A small CTC audio transcriber, trained from scratch: arch transformer, 22.9 epochs.
Rows from block 5 of a small CTC audio transcriber, named by matrix and row number. Rows with one number belong to one neuron. Each number is 50 + 12 x the weight over its row's rms, rounded and kept within 0 to 99. All counts start at 0.
After each neuron's rows are labels from the 100 clips, of 14976, where the neuron reaches its highest value: "strongest on" is what is common among them. Only what is clearly more common there than usual is listed. The data: short read English sentences (LibriTTS-R). In brackets: how many of the 100.
# fc1: MLP up (model.blocks.5.mlp.fc1.weight, 768x192), inputs 0-191
# fc2: MLP down (model.blocks.5.mlp.fc2.weight, 192x768, transposed), outputs 0-191

fc1.414:51 57 46 56 67 39 45 42 40 31 66 54 39 46 47 47 39 57 39 60 46 44 32 46 67 48 64 39 44 38 60 48 36 36 64 47 48 42 66 63 47 47 47 36 80 56 45 63 58 54 39 46 50 53 33 58 53 70 65 73 46 41 54 57 54 40 44 44 43 73 54 70 57 51 27 62 51 67 54 40 68 53 40 47 27 51 62 43 30 57 65 36 63 31 45 58 39 34 38 46 43 53 11 51 33 50 48 52 26 53 65 44 56 66 67 53 33 53 11 59 31 55 42 51 52 50 50 24 59 66 45 48 33 30 65 59 63 63 34 61 51 44 43 62 65 49 62 36 42 50 54 43 38 39 50 61 43 48 59 61 57 45 57 54 44 73 76 50 30 59 73 49 38 52 65 57 60 54 63 49 41 60 59 60 22 54 53 56 61 50 64 48
fc2.414:48 28 44 35 43 74 40 75 35 66 68 36 53 58 51 38 52 29 44 61 49 58 45 43 39 61 17 53 67 50 58 34 58 45 47 47 63 60 46 46 24 38 48 57 46 46 22 51 50 46 44 65 36 42 35 24 57 35 51 43 60 52 53 42 48 51 45 57 57 54 45 19 51 65 73 62 57 33 41 59 41 46 65 47 39 63 54 47 70 51 50 39 52 72 47 50 57 65 56 63 45 58 70 46 31 40 53 40 64 73 31 47 61 38 62 49 43 69 60 56 66 66 58 75 57 76 60 57 43 49 47 47 50 51 47 48 44 46 54 28 53 62 50 29 19 55 40 67 61 53 54 51 57 43 60 41 39 68 63 43 58 50 28 54 51 34 42 59 48 60 40 57 75 62 29 68 45 54 52 56 49 49 56 26 65 59 54 44 59 41 41 48
strongest on: voice: male (71)

fc1.384:46 36 42 61 64 37 67 74 65 46 31 53 38 36 47 42 51 39 41 65 69 43 62 70 74 49 37 49 64 44 50 62 49 59 46 42 45 45 58 47 39 50 52 85 39 48 74 66 39 51 56 64 55 54 67 66 27 62 37 53 63 44 52 68 43 42 53 56 50 61 43 43 47 40 57 49 31 62 41 69 59 56 56 56 67 54 48 59 49 64 68 46 56 51 55 46 43 80 64 38 49 58 74 46 63 57 63 47 50 45 55 28 38 47 67 59 50 51 55 40 40 31 59 36 47 44 55 49 48 63 42 41 48 40 38 52 51 78 18 42 42 34 46 39 48 39 44 64 47 38 59 58 58 61 57 74 38 38 80 53 27 56 48 36 44 33 53 46 69 67 54 59 37 43 49 32 48 59 49 45 67 39 58 46 17 52 52 57 35 51 51 26
fc2.384:48 36 36 08 60 65 32 64 54 29 49 42 43 58 29 37 51 58 56 26 50 46 53 62 45 62 60 55 36 54 54 45 48 43 41 60 52 54 64 30 39 49 64 61 49 67 34 39 40 52 35 48 47 42 31 37 66 53 56 52 55 89 65 48 54 28 45 54 35 46 60 64 57 58 50 58 58 43 38 39 66 44 64 52 34 55 52 66 57 59 41 54 57 43 45 46 50 57 43 41 49 42 31 48 68 50 41 43 42 24 60 47 67 42 54 39 47 40 50 61 60 49 52 61 48 77 62 40 44 52 67 25 44 41 41 44 20 21 79 60 48 59 42 58 46 54 65 61 54 68 40 48 53 30 66 56 67 61 38 58 49 49 54 46 38 57 38 54 40 46 31 49 58 46 38 61 55 34 68 43 31 59 49 24 63 39 45 57 54 61 71 56
strongest on: the word "you" (71)

fc1.462:58 42 72 28 49 49 41 47 59 49 65 58 72 71 36 40 51 33 56 59 55 38 48 29 69 39 54 62 65 45 42 37 69 56 50 41 52 52 69 45 57 38 63 46 35 21 48 42 37 36 33 58 37 45 65 60 57 52 79 49 67 37 65 40 58 44 62 64 49 33 55 53 52 57 58 64 37 33 51 59 45 35 55 39 41 50 34 46 45 43 48 57 44 67 72 43 54 48 35 38 39 49 45 37 36 62 51 61 42 63 28 65 56 58 56 55 55 40 66 34 39 55 32 40 52 42 61 74 53 79 28 50 49 49 55 47 58 63 56 37 52 37 37 46 38 46 36 42 39 58 56 65 75 52 35 38 51 57 48 60 55 71 42 36 39 38 58 72 34 56 37 54 37 20 58 56 53 47 85 65 61 46 43 53 57 38 47 30 48 34 51 48
fc2.462:53 62 30 47 63 43 44 62 41 42 52 26 39 45 67 54 43 50 57 52 51 56 39 65 56 77 45 48 34 63 46 39 29 44 61 33 30 36 39 39 30 26 50 39 64 57 58 53 57 53 60 48 52 52 53 38 42 52 29 56 45 64 27 58 69 47 49 45 62 60 32 47 36 44 30 39 70 48 62 35 26 65 30 57 67 50 60 56 63 47 44 34 56 40 57 63 60 54 42 64 52 44 52 55 55 48 48 49 34 40 66 27 31 59 26 55 40 62 50 50 56 64 70 58 58 48 55 48 49 34 65 51 61 58 43 57 56 33 48 52 51 35 69 53 48 56 73 67 71 40 42 59 35 34 44 61 48 34 65 54 54 44 51 53 40 68 48 39 54 67 62 32 56 85 41 40 57 37 33 47 43 52 60 42 36 63 43 79 67 55 25 56
strongest on: voice: female (92)

fc1.712:59 42 39 40 51 52 34 65 49 58 46 62 52 50 76 39 38 27 60 53 43 40 34 36 63 66 50 37 59 47 52 49 67 58 63 45 71 24 52 63 43 59 57 62 44 49 46 64 55 42 39 38 56 49 42 78 36 51 69 53 46 27 22 53 48 55 67 60 36 48 39 31 67 44 51 56 50 56 58 43 59 58 64 42 27 50 41 43 49 50 51 53 65 40 60 64 08 61 50 23 57 57 45 49 62 52 43 57 42 43 44 75 47 23 42 62 39 53 62 43 54 33 28 33 47 55 38 56 53 63 42 57 48 53 40 39 62 56 35 44 40 47 65 54 39 54 22 55 50 30 53 25 46 65 39 59 56 79 74 52 38 46 46 52 62 41 59 59 53 56 61 60 48 50 67 53 49 48 42 54 41 47 77 44 43 55 54 55 36 26 36 37
fc2.712:45 51 60 66 56 44 75 41 55 41 65 46 57 42 49 67 60 57 52 47 51 53 56 70 51 44 43 49 60 41 68 46 45 49 36 63 40 72 51 29 42 31 43 46 61 67 43 51 63 80 57 56 32 51 70 19 57 49 42 56 53 51 57 41 61 59 28 50 25 34 54 48 45 42 63 30 47 38 29 44 43 46 22 62 51 50 62 44 48 59 72 56 76 62 53 43 88 33 49 64 44 43 67 38 40 60 65 51 61 51 60 35 61 50 52 32 56 64 52 57 43 58 55 55 50 37 45 56 49 31 52 37 40 66 71 52 43 35 41 54 76 40 65 62 67 42 74 47 33 52 35 51 69 51 40 37 26 37 41 61 45 47 65 45 42 47 36 51 44 46 40 35 55 58 52 37 47 65 84 57 55 45 39 49 50 54 43 51 39 52 51 55
strongest on: voice: female (95)

fc1.266:55 58 51 87 32 52 28 54 74 62 70 35 51 54 52 51 28 44 70 51 49 33 59 53 32 47 62 37 35 53 57 38 40 47 36 57 38 63 57 59 79 69 61 43 39 30 51 61 34 71 51 53 52 55 39 14 40 50 41 34 38 75 51 61 63 55 53 51 58 49 42 49 52 53 38 40 62 63 31 65 52 55 36 51 72 51 66 48 53 51 65 62 43 53 59 46 39 32 45 51 31 55 44 58 60 80 64 27 64 45 64 47 52 32 58 42 50 49 51 62 52 68 52 48 42 54 82 66 59 55 51 49 38 53 53 45 58 41 57 37 62 42 63 57 44 37 60 62 53 58 71 61 54 54 26 52 38 61 62 62 68 39 48 33 40 52 58 60 54 30 37 52 53 52 68 67 40 39 61 53 55 50 49 43 42 48 50 55 52 37 65 65
fc2.266:36 47 60 44 54 51 46 59 64 35 26 58 30 33 40 56 58 69 50 51 52 57 68 58 50 63 67 61 61 42 38 53 71 46 40 55 47 58 28 39 45 44 57 32 56 47 54 39 71 71 74 44 44 54 50 47 64 32 60 51 64 71 54 30 27 60 50 38 46 40 81 60 58 32 73 65 45 47 60 25 50 71 61 39 38 53 48 59 57 49 72 61 43 64 30 50 55 57 71 41 30 32 31 41 32 60 49 57 55 21 40 48 53 38 64 58 54 35 42 48 54 44 73 46 50 63 34 50 61 62 53 54 53 58 34 56 53 48 42 43 49 54 60 42 44 47 29 51 57 38 43 56 45 57 62 59 58 53 52 57 50 59 77 61 30 58 34 61 45 66 34 49 57 31 49 74 71 55 60 39 49 41 50 59 56 77 35 42 51 55 43 55
strongest on: voice: male (86)

fc1.450:51 26 53 41 52 64 51 51 31 22 40 59 51 45 35 45 39 33 54 47 65 43 62 46 71 62 67 45 35 28 43 61 68 58 39 35 70 51 42 62 45 49 43 47 36 47 54 48 46 74 39 37 37 58 54 37 61 40 42 44 52 67 50 43 44 49 51 38 52 53 73 54 56 30 59 22 48 33 39 51 38 57 60 38 61 37 58 56 44 44 48 43 54 39 57 51 32 73 46 42 53 51 35 70 39 50 75 48 54 41 46 55 49 22 59 36 53 58 55 46 52 51 32 81 45 52 58 54 39 60 43 62 43 43 58 49 67 53 43 38 45 48 46 25 24 47 72 65 40 59 54 44 63 28 60 51 54 61 51 61 30 47 41 51 60 65 76 53 33 60 59 41 61 47 59 48 55 50 15 68 70 42 49 38 30 30 59 62 33 46 53 43
fc2.450:47 58 43 36 44 50 48 54 73 67 52 70 36 64 58 60 52 40 50 30 40 57 41 72 43 50 42 47 49 56 84 57 44 21 55 45 42 56 45 34 51 56 58 47 52 50 49 37 56 44 45 43 71 46 38 65 54 55 51 46 50 42 56 66 44 64 53 51 47 51 16 66 57 53 53 38 50 70 38 51 63 49 52 58 40 55 20 35 52 64 53 78 57 61 58 31 55 36 50 74 45 35 53 55 67 56 60 51 22 56 34 40 47 67 48 59 43 37 38 53 48 54 52 45 56 54 54 43 40 51 55 57 38 46 30 54 24 49 63 62 53 63 51 51 68 49 36 61 59 26 32 45 52 58 60 51 62 27 28 52 44 71 72 41 26 50 36 51 51 65 26 71 47 54 39 41 53 34 59 60 35 27 38 65 70 70 48 47 65 52 44 50
strongest on: the word "you" (39)

fc1.152:62 40 38 27 63 61 26 43 45 76 46 56 63 81 46 47 54 51 63 59 57 41 46 60 60 67 47 57 40 51 56 70 52 53 40 43 38 50 60 41 48 58 42 41 65 52 28 43 54 61 57 51 59 70 51 66 37 48 42 43 46 38 55 72 34 68 52 42 36 46 54 46 40 43 37 51 66 42 33 59 28 56 36 44 47 50 56 37 30 54 42 61 34 33 54 67 43 31 40 37 51 36 67 48 64 46 47 54 49 44 50 55 63 57 33 35 36 24 45 44 48 44 53 40 38 29 50 65 38 61 39 44 62 28 69 32 44 65 49 51 66 45 35 56 54 49 41 43 55 37 54 58 51 40 44 67 37 49 50 64 45 05 57 48 56 19 59 44 63 51 37 53 54 48 38 57 49 23 61 49 73 42 49 78 60 38 67 56 57 50 69 55
fc2.152:44 43 64 51 53 65 46 61 37 55 64 52 50 65 55 54 65 53 32 38 38 63 55 53 42 29 52 35 51 57 41 38 43 69 55 48 92 47 33 29 51 48 60 39 58 48 69 24 40 52 52 47 38 54 52 63 33 55 57 37 64 78 62 42 51 55 35 45 57 64 64 42 50 58 64 78 54 50 46 88 25 46 55 53 56 28 43 53 44 41 77 37 61 66 52 35 37 63 61 57 37 62 40 47 43 53 55 56 51 69 56 72 36 38 55 51 75 54 52 37 65 67 52 44 58 71 49 55 50 44 48 55 58 64 35 66 59 39 56 41 38 47 64 50 44 43 55 38 45 36 51 49 60 62 60 30 53 48 41 31 48 59 40 43 53 52 62 51 27 28 47 50 48 52 53 54 60 55 40 55 61 36 39 39 40 60 25 56 20 53 54 35
strongest on: the word "is" (27)

fc1.234:59 58 46 44 58 42 68 60 32 45 48 33 58 58 53 43 57 37 65 36 56 40 62 57 31 37 33 53 55 47 51 40 33 45 55 46 54 31 39 59 31 64 59 34 52 55 49 46 47 52 47 39 58 67 51 61 58 44 55 40 57 47 52 46 41 76 47 66 50 58 40 38 56 38 56 49 55 40 36 48 55 51 66 47 57 58 55 55 54 35 51 55 47 57 41 60 38 26 53 25 52 34 43 40 21 69 57 73 32 58 42 64 68 36 46 37 43 36 67 50 52 65 62 34 45 47 63 40 57 28 31 61 56 58 29 15 47 63 17 71 52 32 36 69 49 45 64 22 35 50 54 39 52 51 53 48 34 51 76 25 63 50 69 63 59 20 49 42 53 38 56 44 46 61 49 52 46 64 53 48 39 47 43 70 39 59 56 52 74 46 44 42
fc2.234:34 43 58 57 56 51 45 53 49 63 41 66 42 52 56 74 52 70 52 65 56 38 51 35 70 58 56 67 50 61 51 47 57 66 71 54 42 49 31 63 53 44 57 48 51 54 53 47 54 27 52 71 47 41 51 53 40 48 68 53 51 42 53 52 61 28 00 48 52 51 65 45 45 50 72 69 39 42 65 69 66 60 50 48 38 27 66 39 67 74 38 38 51 65 49 28 44 70 43 75 30 51 33 60 61 54 54 65 70 29 55 45 37 48 51 41 69 54 43 44 53 62 48 56 55 49 38 47 38 51 49 70 53 35 35 61 38 29 55 48 52 66 41 33 51 50 48 63 44 49 52 29 50 43 46 35 55 53 36 64 53 65 62 38 34 56 57 65 36 38 51 58 49 34 54 40 41 59 55 27 49 55 44 58 41 62 36 73 46 67 56 29
strongest on: voice: male (92)

fc1.330:53 71 47 41 65 58 56 50 61 39 48 57 63 69 55 77 70 35 49 29 42 41 57 62 42 65 44 55 55 51 56 38 37 44 37 34 64 41 71 63 35 53 38 58 55 68 53 50 52 50 41 36 55 68 47 47 64 51 61 35 60 63 52 52 58 50 75 65 51 48 49 56 49 42 46 70 67 31 46 47 38 54 48 40 52 66 77 34 50 49 42 36 42 64 53 62 58 34 57 45 67 48 50 70 49 61 46 61 48 74 49 56 59 58 66 45 56 67 51 51 59 40 35 77 59 47 55 44 32 70 54 48 69 62 35 50 44 53 27 50 46 41 30 56 45 56 54 69 61 26 56 51 56 44 30 62 53 51 37 41 19 33 76 54 39 44 40 57 41 34 74 63 13 46 51 35 60 45 47 34 48 55 40 52 64 57 58 35 46 67 62 63
fc2.330:67 45 57 56 41 48 52 50 58 55 48 23 58 49 39 65 53 64 65 45 32 66 19 42 58 49 55 67 49 50 40 55 53 25 64 49 58 72 46 39 59 51 52 36 58 53 64 71 67 54 68 47 31 66 74 48 39 50 60 59 60 56 31 54 66 58 48 70 51 35 59 51 46 56 64 60 59 58 51 34 44 52 61 61 50 47 42 67 54 75 47 71 45 45 42 58 68 69 57 42 53 56 71 42 44 43 45 22 50 49 66 54 60 33 48 49 33 53 59 40 41 64 56 38 43 58 28 46 52 48 43 25 42 60 53 50 51 51 54 60 53 53 86 53 62 52 40 48 73 69 42 55 51 48 48 60 61 48 50 45 60 85 44 52 56 48 55 56 44 58 60 38 60 63 53 47 25 54 46 71 47 69 54 75 53 54 36 84 56 53 25 43
strongest on: the word "you" (53)

fc1.494:18 59 57 37 57 49 49 54 52 46 43 40 56 66 67 35 55 67 48 46 49 75 65 62 23 58 62 46 46 26 60 43 55 52 46 56 54 44 62 56 35 52 51 51 59 47 49 59 65 57 53 43 59 37 38 27 56 54 48 60 69 56 46 29 70 21 55 38 70 53 44 56 63 58 61 28 44 50 57 41 45 43 63 60 54 52 57 60 48 33 60 29 36 69 64 16 48 65 62 48 59 42 59 45 55 56 41 33 88 55 41 39 39 62 53 49 35 54 72 42 54 53 53 47 53 57 58 54 38 63 41 47 65 57 21 68 59 83 24 72 61 38 53 61 48 43 57 45 43 52 56 38 44 41 51 36 62 46 32 41 54 52 42 57 51 51 42 47 39 78 56 51 53 41 52 44 47 57 31 34 47 38 39 39 41 55 51 62 30 60 63 64
fc2.494:64 51 66 65 53 49 54 46 45 57 52 58 59 60 55 44 61 42 53 57 50 33 35 31 74 47 39 42 75 46 52 59 53 45 42 53 59 51 51 39 57 51 46 67 48 56 51 52 35 44 48 51 49 51 55 64 38 49 36 24 38 48 56 56 52 73 38 63 55 54 71 32 53 41 51 71 52 42 42 60 68 43 38 42 43 48 49 49 39 51 26 51 58 31 53 63 47 29 36 61 52 66 73 63 62 43 72 32 32 65 40 63 34 58 18 63 57 39 45 67 51 52 28 75 35 48 48 38 72 53 25 52 36 46 75 37 45 61 65 41 26 71 49 39 58 43 53 40 45 45 53 56 49 68 44 60 27 53 67 50 47 38 54 46 51 38 66 59 82 42 51 34 64 53 41 69 47 34 74 62 54 60 68 41 69 41 46 46 49 51 42 44
strongest on: voice: male (77)

fc1.420:45 68 48 44 29 55 59 82 61 58 28 52 53 40 42 37 66 72 39 32 53 33 56 64 58 63 69 45 47 45 50 45 44 33 53 74 39 49 47 53 56 46 28 49 40 66 63 41 42 40 37 33 47 54 56 29 42 39 59 53 49 47 40 59 40 67 53 45 61 48 55 49 51 44 44 71 66 61 57 58 60 40 69 55 56 64 62 61 38 66 38 75 38 70 63 53 62 81 66 39 51 61 57 39 34 56 48 45 71 42 53 46 41 53 73 49 27 47 58 45 41 36 61 48 62 58 52 67 40 22 39 28 50 48 48 54 39 73 63 48 44 62 62 58 65 44 48 55 63 44 70 57 44 37 43 53 60 56 64 27 39 63 35 47 65 51 66 53 55 45 58 49 41 43 48 55 51 41 29 50 65 52 29 56 78 73 51 58 41 46 35 34
fc2.420:32 29 60 44 46 46 54 42 41 40 68 50 55 66 61 64 42 27 73 57 41 53 55 67 68 40 55 37 60 49 55 43 65 45 43 52 61 43 39 41 34 67 48 68 53 58 39 62 64 57 51 71 41 56 23 54 54 50 47 33 59 79 26 33 59 34 54 59 39 45 29 34 51 48 53 39 48 38 60 50 48 53 39 37 69 46 67 44 54 67 62 40 71 46 53 40 28 34 54 31 39 45 43 50 55 43 36 55 42 28 50 62 47 38 45 40 69 46 06 58 47 76 44 52 36 48 33 40 62 36 44 63 34 60 41 28 71 39 34 36 49 66 45 49 55 57 47 52 44 41 39 49 58 71 37 46 58 51 50 61 60 45 66 67 48 70 46 54 26 57 39 55 45 44 52 41 46 63 69 48 57 67 50 46 51 38 32 62 46 54 55 56
strongest on: voice: female (87)

fc1.639:47 51 53 78 64 45 58 70 19 55 35 67 37 66 57 55 35 68 63 43 47 67 45 46 52 58 76 56 43 47 56 71 43 63 43 50 73 38 49 69 50 52 48 52 34 47 64 55 62 59 55 58 68 54 33 56 55 40 43 39 64 79 59 20 46 60 40 45 48 58 61 36 70 54 56 39 51 59 52 72 59 47 43 54 50 40 56 42 48 54 40 50 49 52 62 42 65 48 59 68 66 55 54 77 64 55 63 51 26 48 52 57 42 73 58 33 70 47 63 59 36 65 32 40 53 64 65 29 61 59 69 36 23 46 57 34 51 36 45 36 62 46 58 46 27 41 54 44 67 55 49 60 45 50 66 66 41 29 58 44 39 52 54 52 39 55 39 36 33 38 37 48 56 59 58 34 58 52 42 33 62 54 31 32 50 53 58 57 53 47 69 38
fc2.639:60 49 54 51 48 58 52 47 60 50 68 35 55 64 43 71 53 50 56 31 50 34 41 72 55 37 41 39 38 34 46 35 47 22 49 46 31 62 57 39 53 65 44 48 49 57 55 69 50 38 43 22 44 54 55 39 66 76 64 56 54 29 53 60 42 48 52 35 59 42 49 42 39 62 81 46 41 35 39 51 37 52 53 50 50 60 40 41 59 38 44 20 24 63 59 46 48 62 39 31 49 47 48 37 37 27 47 60 55 71 50 45 58 60 38 54 40 50 54 47 58 55 55 73 56 47 40 53 46 36 43 55 65 51 54 68 51 85 42 66 35 56 27 53 58 81 53 57 43 38 58 34 64 49 39 50 48 58 49 66 67 60 79 64 62 44 74 60 58 52 37 52 57 36 28 44 51 20 36 50 40 45 68 67 45 47 52 57 46 56 50 58
strongest on: the word "you" (39)

fc1.96:38 39 47 53 51 72 70 51 61 45 25 40 58 80 58 51 55 63 47 43 55 47 65 43 51 48 64 41 40 45 58 41 65 49 52 56 59 55 46 23 56 47 48 38 43 63 70 63 58 40 53 37 62 33 71 51 73 57 47 46 37 53 50 32 46 53 67 33 46 72 53 55 37 52 40 54 50 39 29 44 45 73 48 57 40 52 67 31 50 51 64 59 75 42 53 48 54 37 39 56 65 39 34 62 33 65 59 43 27 53 47 60 33 81 51 44 49 48 62 51 47 51 45 28 35 59 47 42 52 62 41 66 23 51 63 62 53 57 53 27 38 75 47 43 61 45 39 49 68 58 36 52 40 36 67 36 38 71 37 64 32 44 54 29 42 45 65 61 39 53 46 66 63 32 37 43 43 36 50 36 57 51 40 34 37 51 62 54 40 52 63 73
fc2.96:56 50 48 48 30 57 61 57 55 49 41 46 71 50 61 59 73 55 39 45 57 34 55 50 54 21 62 40 46 53 52 47 59 51 31 49 70 57 58 50 47 70 46 56 56 55 40 48 43 50 28 39 42 57 52 39 36 42 49 41 38 40 65 60 57 51 43 26 38 49 67 68 75 67 53 36 65 55 30 38 51 43 37 38 42 56 39 52 50 40 59 59 51 69 62 53 71 39 61 67 50 52 61 57 35 39 73 57 59 29 39 46 66 55 58 44 57 38 40 51 54 66 47 53 40 31 33 56 25 58 63 41 42 55 48 45 60 71 65 68 44 54 59 67 73 43 24 48 55 63 48 55 36 57 44 61 29 56 26 68 49 58 43 42 46 50 39 32 17 52 71 40 52 51 44 47 17 66 24 45 39 38 52 50 50 45 57 64 51 41 72 38
strongest on: the word "you" (45)

fc1.390:26 51 54 63 34 52 46 44 59 65 59 66 69 95 40 65 66 62 53 44 52 67 49 30 33 67 56 47 45 65 28 36 49 56 67 50 61 40 46 60 56 54 56 36 57 33 52 33 54 48 58 70 58 25 42 48 61 48 40 47 60 46 34 42 25 34 54 62 25 45 34 38 39 53 51 48 49 71 60 36 57 42 58 63 53 63 40 54 36 61 41 50 50 50 63 56 37 37 47 57 56 35 44 38 61 43 36 48 67 42 58 48 43 75 56 30 56 59 58 54 35 59 51 50 51 33 51 68 63 42 56 49 36 42 55 39 65 50 34 41 60 21 75 59 54 33 65 41 45 47 43 45 53 54 43 26 34 46 46 21 34 45 60 44 49 54 59 62 47 53 50 33 33 50 35 34 50 70 40 52 49 53 49 30 53 34 31 40 36 53 45 59
fc2.390:65 67 57 45 44 60 71 59 55 54 60 38 41 36 51 39 59 37 73 44 62 65 46 51 56 58 44 64 54 34 55 44 50 59 47 45 31 66 36 39 47 47 45 44 46 58 35 57 49 20 56 20 32 66 61 68 37 66 78 34 39 46 52 53 72 75 47 37 68 44 65 65 71 48 48 57 49 46 71 47 54 63 54 45 35 35 47 57 44 42 50 53 42 44 59 52 59 58 38 45 42 47 64 67 37 55 52 49 32 37 39 35 56 40 42 55 54 44 76 34 49 62 51 43 57 49 80 53 47 38 47 58 56 44 38 56 44 44 55 44 50 53 50 34 64 55 27 40 63 76 54 37 37 43 68 48 41 47 52 53 72 64 57 61 36 45 43 62 58 33 39 66 68 41 68 53 26 25 55 51 30 59 62 41 42 52 66 73 50 60 57 32
strongest on: the word "i" (56)

fc1.695:50 60 51 50 72 41 27 46 48 59 48 50 60 55 47 49 31 33 37 56 37 78 50 55 44 31 43 59 48 60 57 58 27 46 51 69 51 49 27 58 50 39 62 39 36 61 65 46 74 48 42 60 38 71 33 40 35 44 38 50 59 65 69 44 37 48 31 51 41 70 45 37 66 52 50 65 47 47 54 52 35 52 55 41 48 45 27 53 61 48 86 41 33 42 50 48 47 48 49 28 29 35 56 53 48 61 56 20 54 57 52 41 28 48 73 59 47 57 39 52 53 53 42 59 25 57 32 40 47 56 52 48 53 50 51 60 54 55 36 37 45 40 61 56 44 63 33 54 32 37 35 60 40 41 63 51 46 51 50 54 45 64 65 53 60 57 78 76 50 47 42 55 47 48 47 66 56 42 46 31 51 47 76 48 16 44 67 23 41 53 69 40
fc2.695:29 57 42 41 50 45 47 30 49 22 48 47 36 51 52 54 42 64 53 40 62 62 66 60 61 55 52 26 39 41 41 40 63 42 58 52 71 58 80 54 42 51 48 60 72 47 43 66 37 61 52 60 49 44 69 52 65 50 62 54 36 43 41 50 42 36 56 62 49 43 52 80 39 63 77 61 56 56 67 54 56 55 60 65 57 65 51 49 61 58 30 57 31 33 36 62 36 48 46 37 60 41 59 44 45 54 47 54 35 26 62 53 35 54 50 16 63 45 44 52 42 59 69 36 71 69 49 57 62 45 63 37 35 73 59 53 47 39 32 52 51 52 26 63 60 50 33 53 49 41 40 52 58 44 46 32 65 42 54 50 36 43 50 48 28 36 40 30 62 51 59 44 49 45 32 48 43 52 51 47 41 74 40 20 40 69 25 61 49 43 38 65
strongest on: voice: female (96)

fc1.625:18 36 51 46 47 63 76 55 42 40 32 39 28 47 52 45 48 33 70 50 51 40 40 60 40 68 34 39 54 49 27 46 52 59 50 37 47 47 47 44 38 34 47 61 30 13 58 55 54 66 61 51 48 70 38 49 28 44 40 26 62 45 41 61 50 49 30 57 47 54 48 61 39 39 55 67 47 49 41 64 51 51 52 41 54 54 42 44 36 56 72 48 33 46 64 41 62 54 45 22 51 58 65 65 30 48 66 56 70 52 44 55 48 45 71 24 28 52 51 59 49 44 56 34 58 57 39 56 46 64 52 28 35 39 59 32 47 50 53 65 43 56 57 37 70 70 43 57 55 58 70 38 37 41 52 62 61 37 56 58 51 28 52 38 42 37 62 39 47 43 47 68 44 61 55 55 45 58 59 32 56 34 62 58 51 54 44 77 30 29 58 52
fc2.625:61 60 42 35 73 46 47 57 58 46 50 54 50 39 44 48 55 45 37 42 55 71 57 36 61 36 58 46 46 47 70 45 18 45 47 40 56 49 44 43 44 55 48 51 45 76 50 41 46 48 47 43 52 47 52 60 55 54 36 71 60 71 72 56 45 57 57 51 52 45 57 65 49 60 33 55 41 38 57 42 68 43 47 61 46 45 44 44 45 34 28 46 66 65 29 64 36 60 57 38 55 33 42 56 46 34 21 56 30 42 61 49 58 66 32 74 56 36 45 58 64 46 36 43 28 58 62 34 54 49 45 62 32 36 13 39 56 45 49 31 59 56 45 36 49 39 61 56 30 50 50 52 47 41 60 49 32 52 20 56 28 68 54 49 63 50 46 64 64 36 69 57 49 25 37 46 60 30 48 60 81 53 51 30 61 32 58 66 67 50 47 57
strongest on: the word "you" (49)

fc1.208:45 61 18 72 63 59 63 63 72 44 34 61 44 47 49 58 43 58 43 56 36 53 39 58 37 33 62 53 53 53 33 54 61 44 46 62 59 41 53 69 37 53 38 58 66 81 46 43 59 60 41 43 53 66 44 26 45 54 57 59 49 57 66 35 46 52 56 51 47 60 70 53 49 44 45 66 49 37 26 44 30 72 56 45 52 37 53 25 37 68 67 64 26 72 45 47 62 67 65 52 62 61 32 60 39 52 52 43 52 62 50 65 58 62 50 20 36 62 41 56 68 55 53 50 65 67 63 50 66 52 41 35 71 42 70 62 48 43 51 57 47 47 54 64 57 43 64 61 36 66 51 49 48 62 21 57 38 47 51 38 46 53 33 44 40 61 70 46 57 55 36 40 62 35 60 77 44 47 40 54 39 47 45 54 64 31 43 68 49 67 61 59
fc2.208:48 39 47 44 69 27 37 51 34 51 51 60 43 42 60 51 61 21 54 52 69 61 38 35 52 52 56 62 67 71 54 14 44 58 41 44 35 48 59 36 55 55 50 62 40 42 45 43 55 36 51 55 55 50 42 75 43 56 53 74 32 60 47 46 39 55 48 45 35 43 37 65 57 29 40 65 46 49 61 58 31 44 59 38 43 65 50 60 45 30 36 42 37 29 33 57 39 42 62 56 42 31 54 35 50 67 64 60 60 44 42 37 40 55 78 64 40 41 54 43 48 51 45 45 42 55 37 64 45 57 39 37 54 64 28 66 44 30 53 48 16 42 55 51 53 27 29 68 44 57 51 25 54 60 58 62 51 45 42 55 50 48 63 49 38 56 33 71 47 60 46 55 75 79 36 59 40 61 43 43 68 41 63 42 54 42 57 34 48 67 59 37
strongest on: the word "you" (41)